config.toml
model = "image classifier"
dataset = "Sentinel-2 satellite tiles (TerraMesh)"
train_examples = 145000
image_size = 64
crop_scale_min = 0.7
horizontal_flip = true
color_jitter = 0.1
targets = ["main land cover"]
num_classes = 9
arch = "resnext"
norm = "batchnorm"
hidden_act = "gelu"
channel_attention = "eca"
depths = [5, 5, 5]
kernel_size = 3
stem = "deep"
avg_pool_shortcut = false
widths = [256, 384, 576]
loss = "binary_cross_entropy"
init = "torch_default"
residual_init = "none"
optimizer = "soap"
beta2 = 0.99
learning_rate = 0.0015
beta1 = 0.95
shampoo_beta = 0.95
eps = 1e-08
precondition_frequency = 50
max_precond_dim = 1024
merge_dims = false
one_sided = false
adamw_lr_other_params = 0.0027
max_grad_norm = 3.0
cautious_weight_decay = true
max_steps = 5300
batch_size = 128
epochs = 4.7
lr_schedule = "poly"
final_lr_fraction = 0.05
warmup_steps = 100
weight_decay = 0.3
adamw_weight_decay_other_params = 0.01
Rows from block 6 of a small image classifier, named by matrix and row number. Rows with one number belong to one channel. Each number is 50 + 12 x the weight over its row's rms, rounded and kept within 0 to 99. All counts start at 0. After the name is the row's rms in percent of the matrix's.
After each channel's rows are labels from the 100 images, of 14976, where the channel reaches its highest value: "strongest on" is what is common among them. Only what is clearly more common there than usual is listed. The data: Sentinel-2 satellite tiles (TerraMesh). In brackets: how many of the 100.
# convs1: grouped (4 groups) 3x3 conv (model.blocks.6.convs.1.weight, 192x48x3x3, each kernel summed), inputs within the group 0-47
# convs2: expand pointwise conv (model.blocks.6.convs.2.weight, 384x192x1x1, transposed), outputs 0-76

convs1.107 083:62 56 68 54 46 62 39 54 52 33 55 28 38 50 50 58 44 48 60 57 49 80 31 54 56 49 47 54 55 59 40 46 44 69 57 52 76 48 59 66 55 79 48 20 59 47 54 54
convs2.107 099:37 45 53 40 46 55 36 41 42 49 38 43 40 30 31 64 37 43 42 50 76 44 55 30 52 53 35 34 28 62 36 51 39 49 32 41 54 47 59 50 51 61 62 54 19 33 57 52 34 34 71 62 50 44 30 40 57 59 61 56 49 48 60 59 79 47 57 59 54 55 43 40 38 61 38 77 54
strongest on: main land cover: crops (50)

convs1.54 103:43 52 61 63 63 42 58 51 65 38 60 40 51 62 59 33 29 41 47 67 60 42 57 53 50 43 36 45 45 33 23 47 50 56 41 40 29 32 62 62 60 76 54 64 55 40 35 37
convs2.54 094:55 51 50 50 60 40 48 43 55 58 49 71 28 52 55 45 58 42 55 55 55 50 71 59 47 55 53 38 38 38 30 43 37 40 88 49 68 48 76 76 42 48 51 31 52 53 45 53 51 60 40 23 46 47 45 54 43 51 35 59 58 48 60 62 58 65 17 48 76 52 40 65 39 43 45 54 40
strongest on: crops (66); main land cover: crops (49)

convs1.161 092:59 36 55 46 56 41 68 50 45 84 31 47 65 53 38 34 48 32 42 43 62 46 67 57 34 51 59 61 53 35 68 62 58 53 53 57 37 62 47 36 42 50 49 44 42 75 32 62
convs2.161 095:44 48 43 43 41 45 39 61 32 45 60 38 29 52 48 38 57 45 81 58 53 55 57 50 47 62 57 29 49 65 39 68 52 74 21 53 41 64 61 52 45 57 40 49 51 41 47 55 43 41 50 43 52 55 70 61 68 52 56 44 50 48 49 47 65 51 42 39 56 66 51 29 20 67 57 45 56
strongest on: snow or ice (86); main land cover: snow or ice (74)

convs1.57 081:66 69 54 54 39 62 80 50 50 56 54 58 54 36 40 64 36 27 44 61 32 65 29 45 50 40 39 59 66 41 47 34 49 46 54 57 26 25 51 35 42 57 48 48 44 48 51 44
convs2.57 097:53 39 48 53 58 40 60 35 32 68 33 65 50 29 74 55 43 68 59 57 61 46 65 47 49 44 22 59 70 38 46 54 60 60 84 52 46 69 70 70 35 43 54 46 32 51 56 42 53 33 54 49 69 31 35 55 45 43 53 52 44 40 47 44 48 76 59 58 59 36 45 44 69 52 43 67 57
strongest on: crops (82); built area (73); main land cover: crops (67)

convs1.183 111:49 57 54 59 60 61 30 62 58 77 54 41 45 66 49 53 44 49 42 57 57 37 44 63 53 77 65 38 49 45 62 40 80 56 50 72 46 63 53 58 46 51 53 58 24 34 64 56
convs2.183 102:68 30 58 38 55 44 53 51 51 56 63 56 58 43 24 35 59 34 48 71 42 58 50 40 62 40 39 60 46 37 39 37 36 75 35 47 47 56 47 42 62 38 59 45 47 42 55 35 49 53 40 59 58 39 33 35 54 40 53 21 34 32 45 53 67 61 41 40 33 37 60 36 41 63 51 44 45
strongest on: water (75); flooded vegetation (38); main land cover: water (27)

convs1.148 088:61 36 84 63 20 72 41 55 42 47 41 72 64 38 52 62 62 48 65 54 44 45 51 45 42 47 55 40 49 35 47 42 55 61 39 30 52 42 37 49 45 60 61 43 34 49 42 60
convs2.148 103:41 28 34 63 62 32 48 64 32 66 69 75 30 61 33 39 40 43 58 62 32 64 54 77 40 53 39 70 73 48 33 62 57 39 59 43 40 41 60 61 45 33 28 50 38 50 69 35 46 53 56 47 41 65 30 49 66 75 43 64 72 62 57 54 44 65 69 52 41 73 40 76 42 50 51 65 49
strongest on: snow or ice (47); main land cover: snow or ice (41)

convs1.5 089:41 77 50 58 51 39 60 57 52 83 43 43 68 49 51 54 62 52 51 56 31 37 55 62 63 62 33 51 51 54 53 53 50 30 45 64 49 58 40 67 71 55 75 42 46 57 67 38
convs2.5 102:27 65 40 48 20 34 63 49 51 50 33 54 55 46 60 51 38 67 56 67 40 46 38 44 62 67 34 36 60 46 52 42 29 44 37 43 32 42 48 56 58 49 59 33 53 49 49 84 42 31 46 43 67 61 63 47 56 57 31 40 36 32 57 32 46 61 54 59 46 45 43 67 37 54 31 75 55
strongest on: main land cover: snow or ice (33)

convs1.172 102:45 42 34 37 57 51 52 65 30 30 60 37 50 47 72 50 30 48 49 51 66 42 53 44 64 59 35 64 36 35 53 26 32 54 54 57 46 45 44 55 46 41 48 39 68 50 32 23
convs2.172 095:47 58 55 49 38 32 45 32 56 47 52 38 64 53 49 46 51 49 61 64 59 72 52 53 53 65 78 38 55 49 42 56 63 58 33 62 49 49 56 74 39 46 65 52 67 63 63 42 43 51 56 55 53 43 52 62 44 63 42 66 49 39 31 43 40 64 41 55 50 35 39 49 55 54 47 42 65
strongest on: main land cover: crops (41)

convs1.40 123:37 59 56 44 84 40 33 29 55 50 47 38 46 36 41 62 45 34 45 50 68 70 48 36 61 41 65 59 52 52 54 44 52 82 54 53 40 43 56 35 38 65 51 65 57 54 45 55
convs2.40 097:47 41 55 57 41 50 50 52 64 69 49 54 69 63 62 46 34 69 56 55 40 39 45 50 67 32 50 42 59 60 62 49 48 41 34 50 52 47 34 41 59 26 29 49 53 36 44 73 40 56 46 39 32 68 52 45 57 62 41 47 47 66 44 41 31 54 51 41 39 24 41 75 44 64 67 56 57
strongest on: water (84); main land cover: water (45); flooded vegetation (36)

convs1.48 106:50 53 56 73 48 57 51 50 65 42 64 50 73 40 51 53 34 62 60 47 84 73 41 59 40 62 55 56 65 50 44 56 65 55 38 68 57 53 54 81 40 36 51 53 40 41 45 54
convs2.48 099:86 37 43 48 28 53 50 72 73 47 41 46 54 44 56 48 34 53 42 48 77 35 40 47 52 53 70 58 57 52 33 52 29 58 55 41 32 54 48 43 36 46 56 37 50 41 47 50 43 54 55 61 46 60 34 43 38 72 50 57 47 52 49 47 43 39 56 57 48 36 54 54 51 63 67 46 59
strongest on: water (79); flooded vegetation (44)

convs1.178 079:54 56 42 55 41 58 49 34 28 40 58 43 48 40 57 39 30 40 46 53 59 31 56 63 88 69 60 48 49 42 44 68 37 49 35 35 46 52 54 54 55 60 34 44 54 50 39 24
convs2.178 103:36 45 49 32 54 65 45 74 78 42 51 64 71 53 44 44 66 51 24 72 43 35 65 59 63 60 60 57 74 51 45 52 46 69 39 55 62 34 47 63 50 10 34 74 51 61 37 67 31 38 63 40 61 43 47 40 53 52 27 33 34 45 60 52 47 57 52 36 48 61 55 49 65 38 56 69 52
strongest on: main land cover: crops (46)

convs1.62 105:55 43 34 58 59 63 33 57 56 46 51 53 52 50 46 39 41 68 45 58 44 35 50 44 65 43 29 47 41 35 56 43 28 65 41 67 64 73 70 60 33 36 57 54 27 67 47 63
convs2.62 099:44 48 46 53 61 44 44 51 25 33 50 46 53 42 52 48 35 42 44 47 56 58 56 40 47 39 63 62 36 32 43 65 28 51 54 38 54 57 66 53 14 63 46 26 44 71 45 48 24 27 53 33 59 55 49 32 58 42 33 53 54 44 45 47 66 58 64 41 20 57 41 46 59 45 41 64 46
strongest on: water (97); built area (67); bare ground (51); main land cover: water (46)

convs1.125 081:39 17 42 49 56 37 48 35 45 49 58 43 50 48 52 57 56 56 59 44 46 38 62 63 52 54 27 79 35 52 53 57 45 51 30 21 35 61 50 52 50 37 69 51 59 29 54 52
convs2.125 091:37 67 15 53 61 47 62 58 62 36 52 77 69 37 33 58 55 67 51 51 47 34 28 61 60 80 42 45 64 63 42 55 60 45 77 45 72 47 64 29 26 37 53 71 44 53 56 59 39 57 36 54 35 49 56 52 48 48 50 32 42 35 64 55 59 67 59 43 63 63 40 42 32 42 41 44 59
strongest on: crops (74); built area (68); main land cover: crops (56)

convs1.103 087:61 40 40 39 52 41 25 41 48 55 20 60 40 20 56 45 54 44 43 49 44 57 40 31 40 75 43 41 72 27 56 50 53 32 46 60 42 35 46 49 43 51 48 47 58 43 53 58
convs2.103 101:50 26 44 67 51 47 61 33 38 55 37 58 54 55 48 34 54 50 50 48 59 59 38 74 45 50 54 47 46 72 51 41 50 67 48 48 50 41 48 57 47 44 54 63 57 34 53 43 56 62 35 65 52 50 70 66 76 34 38 55 77 50 67 46 34 64 37 51 67 46 73 73 55 32 32 67 70
strongest on: main land cover: crops (47); main land cover: snow or ice (35)

convs1.58 096:53 45 33 55 12 47 52 46 56 47 52 37 39 39 33 44 63 56 28 73 56 49 29 43 46 53 56 47 59 52 57 39 33 64 40 57 49 41 75 46 61 37 42 46 69 51 46 44
convs2.58 095:61 60 67 41 38 51 69 56 48 45 44 43 46 21 58 49 61 46 50 44 57 54 50 29 48 42 40 44 49 57 34 52 34 35 52 69 32 38 49 46 55 56 28 64 43 47 27 64 27 49 57 78 48 42 50 70 39 78 51 51 64 56 40 74 63 57 63 50 65 39 74 49 26 61 28 53 54
strongest on: built area (85); crops (83); main land cover: crops (50)

convs1.124 105:76 57 41 48 55 49 39 47 44 44 55 58 46 53 53 47 52 48 51 41 50 26 57 76 33 39 36 38 28 62 42 57 65 27 57 53 46 38 47 65 45 39 62 36 51 31 21 44
convs2.124 097:45 53 46 58 51 51 76 31 44 54 59 36 40 38 67 47 68 56 36 47 46 48 52 57 38 71 38 38 40 71 54 34 53 58 50 53 62 57 16 46 67 52 39 26 32 77 30 43 24 43 61 71 51 62 70 22 47 60 69 52 79 48 67 52 45 46 50 62 42 60 45 44 48 47 59 63 51
strongest on: built area (73); crops (71); main land cover: crops (48)

convs1.189 119:49 45 83 27 47 58 38 45 53 60 45 46 43 30 66 58 50 43 49 51 59 51 58 70 59 59 42 51 50 51 49 82 49 55 78 56 58 60 51 32 43 37 62 42 30 55 57 60
convs2.189 094:58 32 25 51 46 58 53 55 46 33 61 41 33 54 54 45 60 49 35 29 46 63 52 52 62 23 49 47 41 39 37 43 50 50 40 61 46 55 23 57 45 56 51 39 61 58 50 42 63 51 35 32 56 53 65 51 39 80 40 62 71 38 32 49 46 34 47 39 37 52 52 21 35 43 27 54 40
strongest on: water (75); snow or ice (45); main land cover: water (34); flooded vegetation (33)

convs1.34 088:38 71 70 47 56 50 56 53 47 44 46 57 67 58 31 53 58 64 62 40 43 48 49 44 32 55 67 60 54 58 25 43 50 33 56 46 66 46 83 37 47 55 31 40 43 62 66 58
convs2.34 102:36 32 63 60 60 64 56 34 43 52 63 56 50 34 49 59 68 45 46 40 79 73 29 56 61 55 53 50 44 60 34 46 44 65 40 25 53 49 47 40 66 62 51 48 54 35 50 43 41 51 42 51 38 47 43 74 40 48 43 47 30 34 57 67 46 37 50 69 49 47 58 61 40 62 61 33 87
strongest on: main land cover: crops (48)

convs1.43 093:59 61 58 52 50 46 54 46 57 66 45 62 50 26 37 55 48 82 35 76 58 54 58 45 45 64 49 48 67 59 57 43 74 58 51 39 55 67 56 37 56 45 45 60 64 57 78 55
convs2.43 108:44 54 49 44 50 59 55 57 49 54 51 54 53 60 45 75 40 36 49 50 43 57 63 40 32 51 48 37 46 74 21 64 51 56 75 27 32 31 66 65 60 31 56 42 41 38 72 55 33 36 58 23 56 48 49 48 55 70 60 57 63 56 61 35 45 39 48 52 47 53 46 51 41 47 30 30 48
strongest on: main land cover: crops (41)

convs1.157 102:60 48 52 62 30 48 44 52 33 32 63 51 57 47 50 36 34 57 79 45 52 65 64 39 49 34 58 55 51 37 67 59 47 25 42 39 47 57 51 36 51 65 44 39 73 67 37 40
convs2.157 102:45 61 35 40 69 62 47 44 25 49 51 69 54 39 59 31 47 42 72 62 47 54 49 35 38 59 61 50 42 51 58 62 39 46 37 58 39 49 64 41 59 40 54 32 52 44 31 45 22 45 61 60 51 32 54 53 55 55 35 43 59 38 54 45 39 54 44 46 71 62 53 32 53 48 53 48 45
strongest on: snow or ice (80); main land cover: snow or ice (71)

convs1.83 107:38 34 53 46 39 61 43 57 59 56 50 54 50 49 52 38 49 63 40 83 65 34 38 42 47 40 41 37 41 53 42 59 39 77 41 65 69 50 34 60 44 59 24 55 33 55 36 57
convs2.83 091:69 44 68 51 45 62 55 45 59 51 49 35 61 48 31 40 43 23 63 58 27 49 64 35 72 41 75 55 39 50 38 70 42 72 64 47 41 63 64 49 29 54 46 52 69 40 58 37 65 42 46 41 61 61 59 48 49 53 38 47 62 39 44 57 58 49 43 50 47 40 65 53 49 65 42 47 44
strongest on: water (74); main land cover: water (69)