Weights of a small image classifier.
Model: norm batchnorm, activation gelu.
Rows from block 4 of a small image classifier, named by matrix and row number. Rows with one number belong to one channel. Each number is 200 + 20 x the weight over its row's rms, rounded and kept within 0 to 999. All counts start at 0. After the name is the row's rms in percent of the matrix's.
After each channel's rows are labels from the 100 images, of 14976, where the channel reaches its highest value: "strongest on" is what is common among them; "peak on" is the class under the peak. Only what is clearly more common there than usual is listed. The data: Sentinel-2 satellite tiles (TerraMesh). In brackets: how many of the 100.
# convs1: grouped (4 groups) 3x3 conv (model.blocks.4.convs.1.weight, 128x32x3x3, each kernel summed), inputs within the group 0-31
# convs2: expand pointwise conv (model.blocks.4.convs.2.weight, 256x128x1x1, transposed), outputs 0-255

convs1.9,105,209,201,189,232,185,203,199,197,209,208,214,228,200,240,197,197,196,236,171,185,239,211,179,189,237,198,200,232,175,200,172,188
convs2.9,094,155,208,214,164,191,161,234,189,184,209,247,181,187,199,169,196,172,168,209,194,168,212,224,208,209,200,202,184,190,195,191,214,200,158,219,214,202,219,200,205,198,199,195,192,200,198,186,133,225,188,217,164,223,209,210,203,205,232,203,210,192,168,175,207,215,160,194,198,224,205,198,183,178,199,185,182,239,209,184,190,183,193,215,198,184,210,197,234,197,202,177,201,218,191,214,205,223,207,191,210,161,182,210,199,201,172,196,176,171,243,179,239,173,196,195,233,190,239,212,184,201,214,219,184,209,183,235,165,199,181,200,189,214,209,200,207,172,177,205,203,183,222,173,221,188,164,200,226,193,229,168,204,210,249,172,205,196,183,214,187,189,176,160,226,216,195,208,203,186,249,160,220,202,197,207,205,162,213,223,196,182,188,183,231,156,191,175,218,200,205,191,235,219,185,183,209,179,173,214,192,193,223,178,200,221,177,171,181,186,185,206,169,208,194,172,222,192,174,218,168,179,189,212,205,209,209,183,211,221,170,194,200,188,190,189,202,198,212,172,201,208,195,236,184,194,168,203,203,236,211,197,214,180,176,182,209
strongest on: built area (85); crops (82); main land cover: crops (48)
peak on: built area (74)

convs1.42,131,193,182,193,207,180,182,202,184,199,207,210,217,215,207,211,283,222,180,209,188,198,195,199,200,229,197,234,219,211,193,201,204
convs2.42,105,205,200,202,200,182,203,200,225,208,155,240,212,163,204,180,195,166,219,168,171,156,234,210,201,217,190,195,241,210,151,180,212,218,212,220,182,238,198,193,190,208,215,195,200,216,169,194,199,199,198,180,166,220,175,193,216,165,221,206,185,177,233,202,215,175,239,196,205,189,181,200,198,197,213,161,238,152,206,194,200,199,173,201,231,196,195,191,173,213,188,174,175,207,191,169,177,176,185,239,188,175,178,190,194,189,242,182,220,190,196,202,162,235,167,217,198,199,220,205,190,176,231,203,217,192,208,201,202,168,239,213,174,226,201,181,188,175,226,198,201,197,208,197,188,184,196,198,211,183,204,216,195,207,208,187,218,182,171,198,225,203,192,238,208,222,168,243,181,196,165,201,181,201,202,182,230,208,205,167,223,195,203,247,175,177,225,211,203,161,172,197,202,205,203,187,198,186,192,202,222,235,215,175,199,214,226,221,203,195,188,182,192,189,184,196,189,182,143,216,214,197,195,213,180,208,202,199,161,173,199,168,219,191,205,193,210,228,212,166,214,191,193,163,203,177,219,201,195,187,194,186,202,218,184,182,182
strongest on: built area (99); crops (96); water (67); main land cover: crops (54)
peak on: built area (95)

convs1.3,092,205,181,199,179,237,237,186,168,181,200,217,192,208,205,167,228,207,201,233,222,189,220,198,217,200,183,182,197,189,190,242,188
convs2.3,099,225,192,179,189,214,179,195,202,210,206,173,194,212,197,210,190,215,220,198,172,240,189,241,221,191,189,216,189,214,231,190,234,206,205,188,202,186,191,204,185,168,235,206,221,203,158,202,204,226,197,195,195,208,179,193,205,184,232,235,239,183,195,186,244,202,189,186,215,214,202,208,159,206,224,187,205,180,204,227,207,194,224,186,199,239,222,198,176,205,203,180,217,206,192,176,224,194,180,211,212,216,174,171,180,214,171,223,160,217,199,202,209,210,168,184,188,212,190,165,184,198,226,230,216,166,204,236,223,190,205,201,163,187,198,200,159,182,157,196,232,217,212,186,248,189,202,183,187,226,172,228,183,180,189,222,186,181,214,193,187,162,226,206,223,215,182,205,209,203,184,192,207,201,194,190,195,191,194,187,197,203,182,204,238,169,197,175,167,189,203,209,183,202,201,177,215,225,171,233,222,249,187,176,227,199,205,203,201,228,219,178,168,177,224,201,197,208,212,235,178,168,205,256,192,195,198,220,221,178,189,174,202,206,174,227,149,213,177,200,229,196,171,193,194,225,186,230,193,177,211,192,201,192,202,219,218
strongest on: built area (95); crops (92); main land cover: crops (57); main land cover: built area (25)
peak on: crops (44); built area (43)

convs1.18,119,199,189,200,195,206,246,188,205,218,168,176,198,243,206,216,172,184,185,180,194,209,234,180,199,227,194,187,227,221,194,228,189
convs2.18,105,200,206,188,220,201,199,188,225,229,198,215,205,230,195,201,185,207,170,175,221,148,212,214,164,191,191,195,226,198,212,185,202,198,197,219,235,188,213,228,208,205,213,196,185,205,204,207,215,233,180,170,227,151,220,231,212,228,191,238,194,194,213,190,215,183,204,206,202,224,186,216,178,200,191,207,187,197,205,204,206,210,219,193,207,196,234,172,230,210,208,188,213,254,192,200,209,194,217,197,183,170,209,176,224,191,198,215,225,176,235,212,196,206,156,188,225,177,185,212,197,178,189,220,214,214,201,202,186,183,183,195,176,190,179,190,186,206,162,202,183,197,209,209,181,212,192,202,237,161,206,208,213,183,183,212,166,228,176,184,248,199,204,162,177,175,185,201,222,177,199,186,222,198,190,181,226,214,204,191,189,194,183,173,203,203,206,172,152,203,185,176,245,181,254,153,193,198,244,200,190,223,184,228,220,158,195,199,196,200,199,187,188,192,200,161,219,180,200,207,188,182,206,155,204,199,243,173,191,179,185,213,199,186,189,226,251,201,214,195,208,219,172,228,183,219,194,157,220,195,203,183,168,220,209,222,207
strongest on: water (67); flooded vegetation (29)
peak on: crops (39)

convs1.19,117,185,226,178,209,201,193,262,228,223,193,204,198,208,164,236,190,186,208,188,199,180,231,192,205,190,208,188,213,189,197,212,174
convs2.19,107,192,203,212,209,207,234,167,179,212,217,228,194,185,198,199,190,214,188,211,159,193,186,226,204,223,183,212,172,188,222,202,192,195,205,143,212,203,200,192,214,204,208,213,227,194,172,217,176,206,224,193,216,208,217,134,179,182,190,177,208,163,185,224,188,183,192,203,168,201,190,182,175,203,164,199,193,194,228,205,178,194,217,192,229,209,218,204,194,186,164,178,206,186,198,171,181,164,178,187,202,170,213,191,212,200,193,191,189,202,198,200,192,209,186,200,158,227,172,201,240,193,233,216,202,218,200,201,199,197,188,173,188,152,206,184,237,196,224,209,218,187,222,207,192,211,192,217,195,201,217,206,205,204,243,156,204,209,201,176,184,195,236,188,230,185,186,201,171,223,199,168,178,182,198,203,212,204,195,215,224,179,228,242,172,208,169,221,218,221,196,184,221,192,215,186,222,186,242,226,232,209,189,206,176,196,200,191,180,201,230,164,218,145,169,215,176,168,188,238,201,182,207,233,187,214,168,218,195,178,239,190,195,229,189,220,190,203,238,234,193,225,223,227,185,220,188,189,218,214,196,212,181,206,195,225,190
strongest on: water (88); main land cover: water (43)
peak on: water (58); built area (28)

convs1.95,078,205,190,180,199,197,177,204,175,224,214,237,195,160,199,199,207,194,181,218,194,226,202,181,199,196,206,156,148,222,184,195,196
convs2.95,091,210,224,197,224,182,188,172,225,183,206,192,210,195,186,182,194,209,198,151,191,237,205,194,190,194,208,191,229,161,165,188,208,207,209,198,199,202,179,229,199,219,174,191,199,229,199,166,184,178,189,228,215,227,201,194,204,188,217,188,209,196,195,201,192,199,218,181,244,142,207,221,194,214,212,161,202,198,169,165,230,218,195,191,201,215,195,205,194,173,150,221,196,232,207,193,191,222,233,182,208,216,201,219,229,204,204,207,185,182,219,221,189,190,188,191,188,197,244,231,215,197,196,209,236,202,195,181,199,189,213,220,215,197,215,207,199,200,184,166,207,205,199,187,223,221,178,181,210,179,207,151,219,219,229,219,162,213,189,214,220,208,198,193,213,191,225,200,212,241,165,201,224,210,167,192,194,195,187,185,184,238,190,202,206,216,191,197,191,205,197,202,158,228,185,182,167,197,225,226,211,180,212,194,210,174,196,223,188,195,242,203,173,204,203,162,235,217,186,237,165,208,196,189,169,206,204,178,159,156,181,197,152,184,199,222,236,212,201,185,236,218,213,178,215,187,219,201,204,190,163,210,212,195,161,185,235
strongest on: crops (68); main land cover: crops (47)
peak on: crops (43)

convs1.68,087,195,200,205,202,242,219,207,203,177,213,201,212,170,175,176,234,190,199,167,209,193,197,196,161,237,208,180,175,180,223,212,207
convs2.68,094,173,210,213,221,209,196,197,192,219,225,195,230,213,189,171,207,221,186,187,205,205,197,175,216,195,206,181,190,178,198,219,186,228,187,230,208,186,213,199,221,244,188,211,206,213,218,231,175,220,207,160,202,219,178,235,178,197,195,201,220,212,203,225,196,182,194,176,208,217,203,214,204,212,232,210,189,245,174,175,216,186,168,232,173,219,206,185,209,196,215,155,193,220,224,196,207,211,217,223,235,196,224,180,200,184,216,156,216,208,179,176,205,179,218,187,183,206,207,179,195,178,203,213,189,211,208,181,222,220,202,216,223,205,227,198,203,191,193,227,199,203,212,158,239,252,207,188,239,243,201,231,163,188,227,185,200,196,203,202,205,181,224,238,226,207,189,188,244,218,193,207,192,207,186,206,151,181,226,189,200,185,227,228,191,168,195,201,204,223,177,238,201,159,223,221,186,212,212,181,167,227,189,215,212,166,208,176,193,191,185,208,199,201,251,192,198,205,241,211,207,232,209,168,212,175,214,207,221,201,192,187,216,219,221,193,205,214,175,180,189,188,228,210,190,203,195,213,220,178,193,175,183,186,168,255,203
strongest on: snow or ice (84); main land cover: snow or ice (76)
peak on: snow or ice (79)

convs1.50,104,187,211,215,193,256,198,204,216,201,204,188,183,236,191,221,194,204,197,182,212,192,191,186,256,186,192,225,180,210,198,202,234
convs2.50,109,228,227,203,188,185,185,229,184,203,202,207,179,182,200,222,215,217,182,222,182,223,198,192,217,216,175,180,168,182,176,182,194,204,203,196,200,207,183,211,212,203,236,176,203,166,198,190,157,212,178,203,213,166,182,207,159,232,194,164,199,225,194,228,172,198,187,180,214,208,243,178,216,201,191,216,187,198,198,207,179,243,173,224,186,195,206,223,195,205,192,182,192,189,192,209,185,188,210,197,177,217,192,215,172,232,173,209,176,220,198,233,194,237,200,226,182,207,203,224,185,205,222,204,220,217,234,187,233,176,218,189,186,192,184,248,201,219,207,187,200,193,186,201,173,206,184,223,215,200,190,238,215,214,195,159,222,148,169,230,225,222,168,213,192,239,209,185,189,208,244,189,177,185,162,208,173,212,199,180,205,236,206,183,223,203,212,223,189,223,178,215,170,224,194,170,198,182,215,197,219,165,225,215,208,182,210,204,218,217,203,203,157,182,183,203,204,211,206,191,227,228,160,183,175,191,229,208,198,167,186,222,216,217,231,205,177,215,198,225,171,201,186,186,232,198,178,229,180,222,193,203,228,178,225,191,187
strongest on: crops (87); built area (73); main land cover: crops (72)
peak on: trees (49); crops (37)

convs1.78,078,188,222,210,237,187,211,187,204,222,185,210,191,161,214,178,209,175,165,176,183,170,175,210,186,180,172,174,206,192,181,193,188
convs2.78,098,199,205,173,169,217,208,220,187,178,201,171,249,230,206,228,231,216,211,171,192,198,178,188,222,220,190,194,192,197,223,215,180,186,192,226,202,178,231,208,197,164,220,162,211,205,190,191,192,215,208,189,162,220,180,183,233,177,199,186,221,211,195,208,187,217,153,206,169,185,222,220,198,190,157,203,202,176,183,217,191,194,198,208,183,209,177,188,189,202,198,174,218,220,215,182,202,191,227,230,215,193,222,209,175,190,158,211,212,185,219,201,216,203,183,208,184,233,235,208,181,219,176,224,178,185,221,187,210,179,224,220,170,176,186,209,186,193,222,189,199,198,232,190,174,187,162,220,188,218,172,184,213,217,217,212,200,172,247,176,191,189,184,190,202,212,191,213,219,220,216,225,155,234,207,179,169,195,187,227,230,220,233,181,226,207,154,203,181,206,208,212,187,204,202,179,206,199,187,186,246,189,201,180,238,232,207,224,199,222,203,223,198,232,192,216,173,177,187,199,189,183,195,192,205,210,243,196,216,148,206,187,166,201,201,225,201,214,191,219,164,169,200,197,225,216,212,187,217,190,211,207,205,232,197,176,240
strongest on: crops (80); built area (77); main land cover: crops (68)
peak on: crops (69)

convs1.85,095,232,220,170,171,206,213,213,199,187,230,200,194,212,193,203,224,174,206,204,188,232,174,222,181,210,236,200,183,200,238,175,188
convs2.85,104,183,204,216,182,211,207,215,202,210,161,178,188,207,191,151,193,185,198,186,226,203,169,212,179,210,219,196,214,203,213,209,212,225,195,210,188,195,192,238,205,211,193,224,214,202,248,205,182,171,195,191,200,210,231,206,222,214,230,197,198,202,145,206,200,171,162,195,203,208,202,193,155,201,233,227,198,211,196,205,181,205,191,206,199,200,166,191,194,206,195,200,218,200,203,234,207,177,200,218,155,213,195,186,200,186,241,233,167,175,188,215,206,182,201,186,193,196,180,204,203,169,160,186,182,195,210,187,197,198,172,210,217,218,195,185,175,185,190,187,183,202,202,213,192,196,155,173,194,227,219,195,188,218,164,207,192,221,171,210,134,236,181,202,177,206,200,230,210,160,206,201,207,201,182,185,183,223,175,150,257,167,215,166,203,216,208,241,170,204,208,187,202,198,196,232,160,188,201,210,186,196,184,205,216,212,179,198,200,180,184,223,219,211,184,209,173,168,171,211,237,233,194,196,227,193,218,166,219,154,203,189,179,215,205,204,173,201,177,193,183,170,185,209,188,173,201,217,193,202,159,198,181,211,189,191,230
strongest on: snow or ice (95); main land cover: snow or ice (81)
peak on: snow or ice (77)